From a checkpoint of a small image colorization model: adamw at rate 0.0025.
Rows from block 3 of a small image colorization model, named by matrix and row number. Each number is 500 + 25 x the weight over its row's rms, rounded and kept within 0 to 999. All counts start at 0. Numbers have three digits each.
After each channel's rows are labels from the 100 images, of 14976, where the channel reaches its highest value: "peak at" is the part of the image that holds the peak. Only what is clearly more common there than usual is listed. The data: regions of photos with short descriptions (Visual Genome). In brackets: how many of the 100.
# conv: 3x3 conv (model.enc.1.1.conv.weight, 192x192x3x3, each kernel summed), inputs 0-191

conv.60:487530518526501485504543475505486495550462529528496513544499527522524502503533494552519513540492474506513526525528498536537499507555510529517507506524515447524524496503521534519555442498500556475479537483490504519530509511472502457455522521538511496519493508522559517513536501502535527523505500543527521519496550498536491556518494503480448512480518519503476490480500544527459486511504501524511512522477519520507512549503498487539512485495519521540520501528504497493503488535507532528499498496525515534526486480509509490519505536523509496550515526526510523496545529531438491497
peak at: top left (33); top right (27)

conv.31:507515535490524507494520517493517522540515462534517555535474535514500484577559507519520474530439488492488515485463507532477491481542470479533518508483505491552482525467472447501553493521501523553518523506495480479462469488515499493498505533485502473519505475485541446474516496487529527496471501506494514498547521520541493532493483532515479493483470514513495498514475533475522455503491503471520458485490504471447501536508506522498488480521462454527479500506485514490430493523500479469515480512485507477495506539508482516500487496473534491524471476517464478503536499518495484481
peak at: top left (43); top right (39)

conv.54:493487473528468475509522522507481485491481537470482511498530488502532517518491502482470513480500471511476492512509496530547530490485508514467475491514474544504527461472521546521486517481512509498440500491472480516539536482477470486480535505524518488493440537487486490498485476502509488520511506512552526492508483463516487477506515518499545459534586528498515475470466495532491531494527487507509522576492510525498523489480508514513522498465527559477528457506516509516537504491471507555485529497534460488524478479507528489514539514518482527511495538525498530477495504459536559503
peak at: top left (27)

conv.99:551544512492524494480486519545505497515505504541495512531494535531474536493502503521537501504495483481572488514454541553511540517505489505509528525516513503507493533514495495553514504549495484488533527515516475513497536532535518485498543491524479520477576476530513485544537519496508527524449495522490541518490547525549472514455487441546478515454516466496468512502518511502555470515471489468490500511462493496486512502567487515499490502527505501510503561508465504494519518508514518510516492502510499541512509515501483509527479508512464489510527506506509493503507508477469499528
peak at: bottom right (34)

conv.118:484492547462503498451475496495458452466484519470483450478485514505537460469498502514512510505511502501504448515537507507520502544509459497502515548544512492475510466544512531521509476468455482466487498492492512492578478545445520489494502457512505514481498477528489530548495511464491498478498504474542515520459475533502517487510537464500502509496507497477480503491531501504473526483543503474476568520523514514501505495491487505487537493480502525489551495475454505529495498475503505479483539516510484556502500460520509502475532483501465535468525501479559515517487502473483508515
peak at: top right (38); bottom right (26)

conv.21:504552515484543522483477452507547489499529509506483532540521557566513524527512520511488512474488479522532490502508496519531517522494512502479525492527523525519498540519494523447503539527540489562462542539530484505502490544507481548527501507519507530517533476479503530535559522503520559521483511505528494539561519492530493512486511518468535458520506489525547522531506517506491493485492515509528517510498482494495513506538526469499531534488511510531525515544493526510505527539539512512494512529507510514476533495512491537500498507518521495491529507476525491533522506508546511531
peak at: top left (25)

conv.32:505530528508505505465554499526472501549508479522502528545470525536491487513512466579533517556502477520499530499506524534472514510541487502532518525492519476524525559497479485534536473510496553477502526495510506463524488512483512503486500533504467519481514457511532481479535518474546525483508476502505488511468545520555510562527500504512485518482511508462503516505529539461518481479505543512468518492500521484500482542517460492510527504501459509535523516483458484495498513532514495511506491513493528500517516492532500507512492505470511495573520464520521490516526498545461505490
peak at: top left (41); top right (37)

conv.116:497449493490535518489431513510489462469533477513509507472444467476485525496532522481523528493536497471522464471499544514487498495481417459515509486519510485492475477491464476504490463498517438518504476503509500468517512496488509501449528492490516524501492476500470459475467497487481451466453522475514505490522495487526482464463530489506473504477501489506477501515493490473492485465506502450503516498494475464520456465522513498438534490478465506474511516508482535520522527480510490476495514519495495447484512493530479525503509445479493519473520468473512467518476451471477501473
peak at: bottom right (42); middle right (31)

conv.163:527561498460485494495501477509491486522504504505472522544537554562493526509546509537495530493466471455545507499500507529527530529518495498476496510520471506506512504502487517486535520519516527517441574539504486496505519492481465522504539519506514518501529477471528483519583501485552553510477510500483518574534556470512477509479539481450502469501502501510486478483488547490519488487473501487517522516502494493533501520543508486503512493502500482518546491489487524527505533541520498486490527472523518524483488522506532505498521500509499520504534498463527490504533508494494500524
peak at: top left (35)

conv.27:503535506497459488478574488524454499549495476530497520552472518530500471499505481570517484552472479483458552495477492488493484537534480489523491524501499462498516544490483488508536464507485579487492534469492499481463480503469496486488522545480496503480497474502539486524545515484567522525519490528495507523482567513538503536521504494492485511487503545472475494475507547480498496499496499527492503493502521483497498542494477489519485485527482496525531499508468490502476507523502483509520500488500533501513471506489499486539505513492491500575526488491511487472523517517452522529
peak at: top left (56); top right (25)

conv.42:484527507491459478509512471454506535488518489509477558501527513522479487537496535483474501464462483480460473488467455480490528519486473480493503465459465510526484456465492485468491526519477510522473528514470445495450503447441477495494457472478533511534483535508492478467522481508482525485452541503476524514532493464468449490449511496483517458497472488524497489457466480494519491485469514450519482502459477493493502490519546512476467514505492459486510479461532500518497493490476487469476490445487459467490494511513498487473503472487508505481496487489487493491496481496520482522
peak at: top left (46); bottom left (28)

conv.77:536488517479537509443435484503498532512494546534492485492501494492551524476498472515528471489497501509503437537528503501548495530514487509516508522515508487513523500541533560523512529506485457450527488507530531532523491516471512500509485458518483486445510483507495526523477510457470480460507481475526524469455511508521539516521515481518495500506513509461506514517523506536499511502540505501464530555547517540501487504507459521489525498480537503515529493486441491493491482507521497485510522514538468545470510501515511539481517485545517514465503531492526544510526513516501480527
peak at: bottom left (25)

conv.87:511551542521543511506553507508503506546517490515509531545515552543501503530530485582530501562508504520506518501496513533486531481539511496532533519504521509534504532518493484521539495499518556516501552500503503493511511551507509515509511533509485489510523498507536506514552513506543546480498485496501502541510549533565517543523479535504502519505496525502495512518517546482534494488490527496499478491514504489516494548526493500496521509498481491530481518495506491472503489526530503493514474533508533535521511488522551528500482493485543480564488480542484497534525488538490490498
peak at: top right (46)

conv.84:484495499496503497508516449526513490514489533482463477518516480508530489529503485500498498478455475508478511518527490543534473469514516523439490498509500545521516473480532530467513556509456515527431501521511473524524482485486471535511523514520512485500502531457509522486497495515514469497521481478535514491543504463455541524527488543447551489573490525523558501511492511528448549501506499511537507533535514532521535503503502483512511518466535505516503482475491536500519510523509518483461487484513484505474499495480463517489484509509537482460472525516499521515518508535549488472
peak at: bottom left (27)

conv.100:470525475516511501500505507485478477488502519430485514496437517516488511495497459512496475499493488524485450533485501487512465486460468508499492513532476497494499503512538512509472453461500511462465501486477528527518487447425476472491481463497474483443445505508466520530522516496499520516497471491500472488453512486513504498515490497504512474501510553452465474490517496524514500470490466496449513523501500544474465485461457507509504463490530477475488483505502460490440484479528508496465512506458459508542467484465443486471524512516485512529494522510503541499483520487495488484
peak at: bottom left (27)

conv.9:478497499521486509524514516512484483513509528473528508498502493508458498520503559515513474515475508513489490519436483506526524515503487506499517492506492501491502481491531523475521558486487499511469504516475504529479491479425507502487494492499576510534485561515511499522501499526508493513465591506467519512533511497499464506461553507490508497506511542527516518502488503527474476520451495489527489524481465537464531515499551540503460531505533474495538492509542558550485514513522515520461543498486474489511519497526530479516557501504494556511513520518500534502520518499516522503
peak at: top left (35); top right (27)

conv.170:461545464469455466499504487478474511502510490499476517492551548547500482522533515463434516482493480510438493498518470478500475495494529496487462472479483521508530468457471497492509546487503508527459542481471465475498536471487491510505521521503517488502467512490497451481531451491507550487511516505499485553529480432497504498507508520482555484515530499504508476469445502487460521486509508489508505534499524475526542502464524511515485510477475540503513459482516522512526491518449460505479499460544488494513470496497536472486513513494506509517491491472479485474513512507524531517
peak at: bottom left (33)

conv.152:487538483491492517480578491516480501512500489527494511532475526516514476484494468523501523528495497487498498515508522477495479497500538526525490512498493507505555547479511482542489459505510566462501516488510515491494504480453484473483511491513490498491482495548501492511516522488538535532572474542510516499480528474559558506567467472530529506538516524487478492509497503503479521514488522554502490498536585513507487503478476507551503477523497507476484525521474469487504493489510489519497476516498465530522496488485481489528480546497460476572511502501503513505490535485482467514
peak at: top left (34); top right (33)

conv.155:439495482495494502514503520450479510510477511414489532500490497488500517518466461506471478506495512548453489529522497444498462498498508521483492523498493505516504492502542507499489475466499494469484476501480518522531497458440483467501470479499470492471483522523497505521514505528487497508521462465484483461471513494481519533537483532507519493521474553474498473493512503514480516483502487490468518503519509544497443496455467515513510461495524462513485495478516475487456505522516496461478491489455520532554473469446475486431500508503542491493488514488498536498511517545515466465
peak at: bottom left (25)

conv.107:506542492511479471480573482518502512535510503524501532540495520526502493509504483552489513561478472485475531511497480500502485527527504521512472490491500462531525557496502503510511464518505569481467530453475497506469481497444486481512497536507506523481458489517519501509539481487549530547527492534489527532477539483562512537527499519487481502484498558473454491465489518506505491516476523533485495507514529502517514527492476499544499488507499479521510465523468499507486508515479495526488478511511525526529483489507506506515486547508516477579514509510507501503510532537443501516
peak at: top left (69)

conv.40:493542509518455516497571504520462491527502507515524529528500537536496502502518513555494531543509493488495542530521496496504487505522546521512490496508503498543535522494517512541506475515512567500484536473493535512517528481445498475481515530502524526526461516545516496506541493509540539545522509540490544540508540459543535532541514532504495512507512514519480499493494511516496521514479527513513497517540528518541500519490504514547510487509515500529519488506487526533522510520482525521494512511523531536533500474526516476507515536508531519574523522524511519481508540533475511482
peak at: top left (41); top right (28)

conv.23:477502507545493452529522492515491531496475527498518491504506493487471504518464494529513454513466487522454490540462491502509509474502535527514509504451515485492529506488539516514491499521473516493492498481491508522454487465488499501491458472522530454501487543495499473496500480534499498488517499517445571488501504504519501504522468476506493517476522528516507511482491490530497479527453487509529419518512510538460509501493503508540459508511523446487456501483528517463466469483483505528501454508487480533531494492499503480516474530513493463519433530547428538490491534498490478471
peak at: top right (34)

conv.161:468535478506501455496543503457515522523463531465473526532566531516483481510514469532444475521464502514455498524477496467517546506526496529459499492488489485528515487485533525484522503474477533455464549456458496531489494466455458469479490476525492500486435497515526508508553470509522535520517484508474497506468533473521492535512487523488525475499501512478481481448484528523487503507478508507476486511480515532500514527461484508525484507505530481506496456500510458497501507519482509497478475513495505532540477502479532469484495528525499481518492521504483526512527516534477475443
peak at: top centre (29); top left (27)

conv.184:515548504522489478517482457511511457486460549504499486494558525509475479470493502497477473468462458458510497517469491508537575487484509511485524500503484473487502479512544543494486517477442484469468515501513478552487466559485485464450477481513503488502493526462484522515529508512482534513508501515485497552488482483475487491495485458503479473479532493485457506499502489547510477483462496509496492525480492538489520488514504508516475504489557473490501497514532485481472479482525539540493501507542492489461505509495558494504512518546450499477497546528504534467488513479469513499
peak at: bottom right (31)

conv.117:511465472488493510472449478510514477500501507504440480481515474472550514500483469494482518465496488490495468494532497498510474490494496470475477505490476522499505454502505506479480532518503472485470454508518510505486475464468456528504499481493463476451472461463475518482469500457472460464520446459541489463492485445451547510543470508494525471537472490495529488517490472514467547481534486499503496513547512503500520486489463492474517487435518528486488492490445501490524473496501507473459485500517449483491482492481476519491473462507497482443468511506492501487496480487537509490
peak at: top right (32); bottom right (31)

conv.134:539539520508461514504549487527463525546511486550509515535505518537522477513513466557523512534486480504524564500487495533499508524536495499530493507490508482507537538484487499528537479524500555490491537520512516498465474544533507506489526541499478481496530477523541471497545513495539520482525473499505494518510548511533507544531481503496510525522531540486481501499513536488527529524522546549503494510518539491529525537534473479521504500521484526539505503496483481468514485536505473544509480497531553490496483522499524502537483521507514475553495496509495495489530508538492506541
peak at: top left (35); top right (30)

conv.48:461492513512504495539541495460471487504502497464515529507484498502473478538490547526494509487451512467454510487461486509493507490490471474474498490454476496505497485452494484489489501514473529537480505517499459504442479453468488498489478504461564477537502548490502468467496486544516496489473558499470508485560490470538466510451514521480513477534485493537501511505484498499495484489436530470537458513466479501484476508498556517493452513504502471502502492458556540513490488506505474494494500479481489462504526502512468485478520477483529512525466496495458499476494493506530496488
peak at: top left (27); top right (26)

conv.140:502499533515555496501518487513545521504503503559494514496535530504503479526540499529544475540484496484503473507477502510487530459502465488531533481528502481510508531527503486527512485517453513502530522501496488505496474579556476495456501490546497469506519493526500494512507499492495507472475490490505503511512510532576519495508484490513446486482471507489485507519515506498502462486486540497505451475493514500496501505522492498490510501492488480486458503505499506479464440480505513467540457557502464495475516493539543518491461494497492466529458489553470502568486495466465460458
peak at: top right (43)

conv.175:482504447492498459510520508450441527492467504492473486519524485507512489493482482467435497490464491469486489500505463422513483462497516497460459473489456520495518437450515508517509516490478531492474514493464454496516515468493440478486514482495496468498454534493517496454508451515516494483511500491539462479511524452521484487511463527498514455511518479512506467480444517504447499453506528498508503519473532514492473500484508497491506483464508531493474464496531487471510479515455478506487487494513478481497472476477533462479504494502490485529482505496495518473515483505540501478
peak at: bottom left (41)

conv.62:444505520511504465483538514488468538482484507452509497502480495481462514469465479532503442536485491526480494518490447484490516495489520523507492504479509475476509521521518509504476473484464535438527507477454498505506499501450503492505483471503488499480497500512485507560509479484506497501509484515445506502442523504545483484503494426513477512459508502479509513462503492507511456493463488510464483494488486516458480496480480487526467512509508469459488489489500442490441517460495505512519485526452481548508508463508495456494492522497444490546476503517484520522472520468473494450
peak at: top centre (29)

conv.166:514481454528498499518487463511513520533489544542500521498470498500507530525516453516495468492488452506504472523453530492532477469539489509497485491500495477533527501500530526511521470522489498467493495487524506540477486461509494482452465503536490467457484520469521466476484495503496490481512460506472514457482504477519522542521444506492495502508504490478493487516490508541482511518489481503503454524516529533475485521504457492524487483497544478507455501520509467444480462509484482507489452485531476490478489506474453524520462512530496450497447541535439528478515513513492440496
peak at: bottom right (26)

conv.67:472502481478500489472507533525537482498464476445463501505566524537518504506507512498493498503538485501467476518492503513517504489496510532505470481517491538502525437470490491508518518490527508523454520489472489452487540474481476498490510476503513486487465516523506486509504480493520515531476512507548505520508516453504458486480519529489528475525532530502502476478478517486451524498528464495507479545453505489481547516473512511508504510448479549489506482518494507530532475512489519496460534491501441510579475466512530503491532515461510541505473474476468509476511528473540556487
peak at: bottom right (26)

conv.59:467517500504497481489543475513533486495468502523506517494510511500463453489521485506513433487454504467484518500446501499498539489481466500495519495514488483518508489511510499491490473464406538465479519484487493509460469525484469452436483517485490462480488492514494481522505508485522521530467508544465463508464514491512454487454496498488470469484515500444473507491518494511473462470446482513456469484452468517479483491499484485519459507482519472493501495507503446485465466494512508533499510531550505481482509459513520473517520519506478516520490509501481511510503526459460512470
peak at: top centre (30)

conv.25:499534520473482501454499489511491433488525514462451473521497533539544503471481499535466539526495456481525457511535512513529518523491451523479520526558527511484523499540509524513491483491488497492436521498497522498560486500455485519518548455521500513498489470491497530532529515464527523498490500479553509537487491471514497486496510474472533479505523503478491506495504514510475524469524502499479551541493526506538510494498499490491549519439501539481530495512454518515526516498526526494467519533522460523494499454537504523508505493499462512501512509471525503508496503466501516521
peak at: bottom right (30)

conv.83:458502467519487479514529480478460480497484514539502506522487502511499471513510506500470487524445509489481489496480459463514456471486462473512464493458479509489499484447513510504491501503461511487497517521492449523435476490490467488505462498471532445501466545506504468448501480518507500457498525507482482498511491466530463481473508504515537486551520501504505495489476497517488528479491529490507461527469515513496459503504521532506459489459518491480494484472527520495506482487479433516507511469554467448474508479485479466497527497514481509530449515511455513440477485468538487508
peak at: bottom left (38)

conv.135:505515501513460461516509472482493467512487544466493516511512503509463484506503529497488478495467481519479482537446472461537546499507517520494521492510496494495510459482550541483514526465479506485451506509470492544485486492441489500481469474507550484532471548511512511533515474524507510514495553516466512540505509505482459510486533496491510469498515552515491513468468507531486478511456493506516486521476482545475521512480531523522459517514546467494529473509543531522479483499485509530467538485528472506497490517506555472497560524519473542498507530512504549478518538497516509492
peak at: top left (30)

conv.64:449472440502458496453497482474489491489506512500457518477502476489500520517476498484430500511467464496456472502509456452514448541469476475498462471505501481505501506488483526455471487495501491498456461471472492488490489449428477516499500473489515514469455474474486485505472484451496476514483514518480529507492498438510480488481546474475491481464477530469496496478455476490446481517506482469468523523487479489490506489465492499502501497476499523489561445488470514538488513479472475476460528498496492481483495470489479504510529505499486529515524499493512483483494507494471510518
peak at: bottom left (43); top left (28)

conv.178:493503522516496519541507509492482501503517481470525543498504501517460500545508565518510499472460509492468501480460496526477525524493475475501523499455490528518499493462477473467501535523484492553461503526487483486443477462457504514506486525470565511539506549500504469475495493545493501493467564502467528491575477496482477513462526531466526479537486512539517514500485487485506501505454515473542469500494481481492517509528570504489455523520481479512510493469553544530484519511501496490491504473480490474519517525521486497495512478462531519493493483500476483498500493511533511498
peak at: bottom left (26)

conv.150:525534521481464481494522482486483523542504457525506542532517541537486474548533495541500497530465469487501535473455480515457496507527469476501509494457485491533498525458455454486530511528498529535477534505469478472467452482498498507503517547473502477504495475485529464460539479481533532490482493498479514536534532505545475526488475530473506503500479514498483476465486529468521492520488497497511479484467491455489526527516490482504485486535448488523494482489475511478475490520483471494487465508489530471502469543501529472509469494468530473542488474501472458472527493527496483502
peak at: top right (31)

conv.121:531543507502466509503549489519464524543495483544515513552483518530507487510491489562517515552495490505521559490480485507498520525533497504544496525496512486505517547507477499522528454522502549496500534526515487490439486537521512488504519535496489492495552493512538474516546530492548527508520490501496491527509560508541503544528489478503505542527513536499482493489523543481540513514513517539511488495493536481501502537551494488513496495526479520541517520506492499482505499535510465526538500496509545506510475524503520484525501510500506497563514487495500482462531506538491502561
peak at: top left (30)

conv.55:488476506537497495555530496496465493488515509470528517489499486493448487524479541514489496497461496468471506493448483516500507492479490468489503492457498502496493488461507499487482495519480512541470491513488467515437486470463508503484481505474555488543494555479490468485479484549499481483468551496444512477560476468525456497462513519488516497530483509549504505493489489508494491510425527471549456506465482508489503490517557516491441505502514460493501506468567530510496485497506477498494498485485490464489511509516488448502517476491511510522475506526461507461477494503522493485
peak at: top right (26)

conv.66:448469510468503474506475480480567435488484502531478481499505482507510466482468510489495510515490483471510442522506527480516521490480492522520520482531548494476515508497508491491483506430459479511477465502505498505531529435463522521495505450534508508507492511531475488503480482511502464522482513538526454460517482461509494472495514480513489489477468492488494537505501494504459502452501521474493512498485523511532451480492513513536513528463504505446506513515510512521514501464495503471441503472555475475477526459525478540486499516509462511503527506490507509541464522447481475475
peak at: top left (45)

conv.109:437489454497464495484489468461507487477497517493453499472534497493509524504502502498440496497481457474452473489536455463518465541474493465485477487502507490482485488512477535472477477488489491493449488477465473490498496466452453515522493493499521513471451495450480494514489489481482494497462521500492513530497501455485480487469552465472484466465477534469491505469461480490438471497510488450475534516483458477501481487468491505491514494471497511478566460482492522532489505473481470466481527502512496487455498451489520506493527492496490531499522484501510476500481487500470503526
peak at: bottom left (27)

conv.89:488493461477493476497484466473472511496476527519462506527452492513506499522509490463464477468444490504503489497478493463533460471515463472472472499478477492508499439447523524528508490512482487490498497506510452527475444481508461491500465503483504464488492526469524476447482477503499494445492510484514441472498491469512462498473493532521539478538529499498501480491467514523500507457513530495506504544483525523469471510499506518489493486453527491501493488487512512472474473516479439506505507459547469448460501498456468481488524485517494505479477522479493521446512472494534471505
peak at: bottom left (31)

conv.15:531536514496496522509541494522461532539518494541526516535503519530511492518501498567508505557501481527533565502477494540508507527520494495532499511495520480511517553510485506529524475536520546510486532529516497496449478551537521505500522551495501494508545478520519478520541523494538524507503506497495510527512554502554506547510493509488488540504502530499495505505531537482546515529508540536514493502517529489510509522564498492516500507522488506546522523508497509484487492536516472528524506521520567504511496525517514510523507508503517506557500491498492497474527506551488491552
peak at: top left (34)

conv.76:505529521479483507479522502510521468512532513489478508516544528548543504501509492522494576531516482496533499506544526520523547532518501524493523518525521541505541490506497519530515520504503515523464535495517516495537520488467491522504566494528494532501488479499511507489537502483540519507525493504564495563495502473509526509524503531496535505528523493498511513514497525502476537477548553519496534529522548499561514519508495501507558528464497558511525503506470510515564530526509500497477503513562508491490502484536563539519492507518517504502515507489518503501509506504506511516
peak at: bottom right (26)

conv.7:499521446521488502490507466516491452509503535481469504510444517526505531493495487536471480486443450454482465510481519499527500496469476471479494506524456476495503503527516532488484488477494528474457503497513496536495474470419464496508464485496500493465436510471481508529519520489512518523505490534488494472466533435500504494506508493499515459483524538461472479505504497540516468476482483494472517525505499519453494499489482502513506465494547460477523492512502486506428487483521521528479526517516449484493490506485459525494534508531475527537515544526515508503494508468483511513
peak at: top left (47); bottom left (29)

conv.53:508533551500577494485488508547506543508505505520510480519486519517532531493484500494568505496473518498517480492502508530505484543509517485503543542507498505487503497554474507524514509558490516508548528510528463495519510536504501507524506500529491514483557484496504540538530532500531516480474496510538537495516536555549495505472489458528520529484527452513501502514536520488523478512487550454519520509493486477490505499515506518481544500479494494489513549503475509486481509500543508503536488555501492552483506476514481551515475490491489482510510498500525483568492482483501494550
peak at: bottom right (44)