A small image colorization model, trained from scratch.
Model: 3.74M parameters, 32-pixel images, arch unet, activation relu, widths [96, 192, 192].
Rows from block 4 of a small image colorization model, named by matrix and row number. Each number is 128 + 24 x the weight over its row's rms, rounded and kept within 0 to 255. All counts start at 0. Numbers have three digits each.
After each channel's rows are labels from the 100 images, of 14976, where the channel reaches its highest value: "place" is the part of the image that holds the peak. Only what is clearly more common there than usual is listed. The data: regions of photos with short descriptions (Visual Genome).
# conv: 3x3 conv (model.mid.0.conv.weight, 192x192x3x3, each kernel summed), inputs 0-63

conv.79:142095131125135104100139119153133150157097137103116141081083099127131106128141122094151135096138144085118113090139163162127106162115143077105144124149148114169131157097130131113143122091098113
place: bottom left

conv.74:116120118107128100089128135126138158169083135123137135097096083136136107129124133113145131129116162107138089116119157141098117158156148109118150110149165120138149171106103133137167134087092126
place: top left; top right

conv.172:112135114076149111082128141127143165173098116129140105091119090138153123110118144106126106135138154113140109100133149124084129147146130098131127097131142140109126171134141134150156111095086105
place: top left

conv.159:159112169162093101104146117140102141111131158095107150110099142122110118167177098131148172128109126120118098114120131132161089130130158135105172156164155100146155111088103110092129139118149146
place: bottom left

conv.161:123124120095147102093144118146134155162095143112122140090109091123150102138137135091146127108120157105136094094142156155098120159145139083108137104148148116132142161105128138138156119089088120
place: top left

conv.93:151117147156092099106148105138121144119109158095112169112113115106127108156158117125158149091089127109104096114150160167136098148133153114092168124158157099131173137093100140115136168112126117
place: bottom left

conv.88:144107118093147116106153120154117136171093095139108121106092079093137104099116121093127112088166153130167140125158159146102155141122129107104126093146141145145117162123153134141112112128054134
place: top right; top centre

conv.166:148155097117159139132114105088094106131091139163146147143145108103118101149161096144149164101096137163174113158136125160100167153114102110104104112098129101113122125140138129096119116133115168
place: bottom left

conv.30:116128123134105109115142103154125134145110153091105171097126097102147108144138144087154152092096116105093110103176165171127111148118132084100138107152142095142170142110149159140140190097116132
place: bottom left

conv.46:124128118103159148135146108150129120136122108135107126129141127113145114092108148113100102104193117120124174117177142160119143139129097101155102100112093142130109140153167152139123114138118129
place: top centre; top left

conv.143:126139123105138095085145113136123158157091148113122149092120086112149100143136128101147131109108153112121103096148161162105125159157138081113138103141156104122143166114119144134162137082097129
place: top left

conv.164:107115121085131110086124133144146154173106128126128129104113075134150110123116144101135124119116151103120113096150163149084127146141141086125133102135142129128131175127130145158151134093080116
place: top left

conv.73:158114142132144112095158104175115157140100160096092160103110106104129101156170117096150142089128142105132104093143156167127110172141131104100153131155154108162147139103136127112156109095105117
place: top left

conv.131:132156106097151097090133113118125157165091139123133145103134085121145100149140124115152134115101163123157096114138158150087148160155135094111121092135148108102143164118122149134158119092091128
place: top left

conv.106:119161077091169143117123107104137133153093133161139132137163102118155119126113132122121114120133138131159151144148137153083156157143098113137095084100111113110111149158132162155141119120103137
place: bottom left; top left

conv.27:133147082107123131120091128062113113133101143140162146118138110133125125160166108130125177135088122142129096154097121136093156134087111128125117101100133105129112131150140108089105115116132146
place: bottom left

conv.142:164122159162089109109125126124094144120127146110114148114108128124108122168179097132148174134105126128126088119098128126156098126116149147101167152150157101141136111099108099081132131122140149
place: bottom left

conv.37:100121114085137130106134126149138135156113118124122127099127106119158125103107157074110121112166112096091140093152144169099133151117102095145125076116119121157121164140165137148133144084094127
place: bottom left; top left

conv.13:145146117112152095092151098141109152147086152117114159097134101107135091157157112121168141098099163134167097115145158159108144163155138102092128114143152097106146158110117144121161118097099142
place: top left

conv.69:135156106094159103096141112120108152161083152122122151112141096125145100151143115123160139117104166135163102117143146152088142160153135101109112102126153107102135162117123147134163103095091141
place: top left

conv.153:116117128114117101100147114150143154152109131098113139096110089116157118120122161074129122090119122088111129093167177159116118148130145067120134109160140128152162160110146147163130169097096112
place: bottom left; top left

conv.44:128097144106152113078157137164118147137110126105117124087093115119113116120109127100123113120163171130144110089138157136125115156141126105129136142137150133158119165123142098120168079080110134
place: top left; top right

conv.64:113141106070160152103101152106148137172137116155161097115106120157143144120125137093105129180143125104147098123096100110082123124122102131142135089103132130122093148145129116137145094104111117
place: top left

conv.20:149138112107155107090152109130111150156084151118113158101130091110139090153147125110150135102118158117137112108141163169108129165155123091105121105145140101120139158115133144128166118094103142
place: top left

conv.24:094111117071152123096121153132158150175106119133147113098092100160151133101099161088119098151138149094126105111123131120077121134143130100142137111133146140133116153128129111150151112096083105
place: top left; top right

conv.127:139115132113143095081160118165123146147101138101103148087105096110139092132129130097138129101127155123143112100150181166111120159145132087104134134150142111140139155109125121127156115087095134
place: top left

conv.40:123136118109140100086133120133128161161083133117135139093115085114138105131126133105136132104116155118149097110144164168096134164146132097114137104142159115117137170110119133124158127088095124
place: top left

conv.104:112118112088144109094138130140134159178096132117132135092093083127153119122112130096133132122122156101134104104128151145081125152151148097119135100140151124150138163114121128148152128088081118
place: top right

conv.156:123134111103139104079132124124136157170079135124132144095110078130149107143123130102148137123098155108143092116124159147090118166151137099111143102138162105126139165116112136130163136094089125
place: top left

conv.114:149107156149106094093138123134116142127108141091111150096097105118110110163155105118155153114103153115122086102115161152146098145135155124107166147161169102139150145094103107094151126096122130
place: bottom left

conv.149:114139128113115156147076163082130108136144120160165093138129153162137170121125137125095135178131093132115125152088084096106120107089095143158123121102113142132088100148136083100110108144142130
place: bottom right

conv.89:165166129153134118143144104124080111101126169116121172137154136105099101177178080167166171122092150163136107137122135148152137145143128145085133137131139079085149118107095139088131135128152170
place: bottom right

conv.65:103132128092145112085138128162139166166105147112122130098123104128162132123109137087125126129137150105138110090131153140098118158169144091130138107143149124139145159115106131158180130084102125
place: top left

conv.17:144112146149115088101159107154116158124116162082103166099107121113123106159158112114168152100098144108115104095141166157141097143148154104095157135162154099129169141093107146119152149101134122
place: bottom left

conv.190:103147097073150121104107135109142143178091133142159125118136094133155118132120148107138125138117146128158098125134132127069150158141127100125110078116142122109127155132122125146150108100081125
place: top left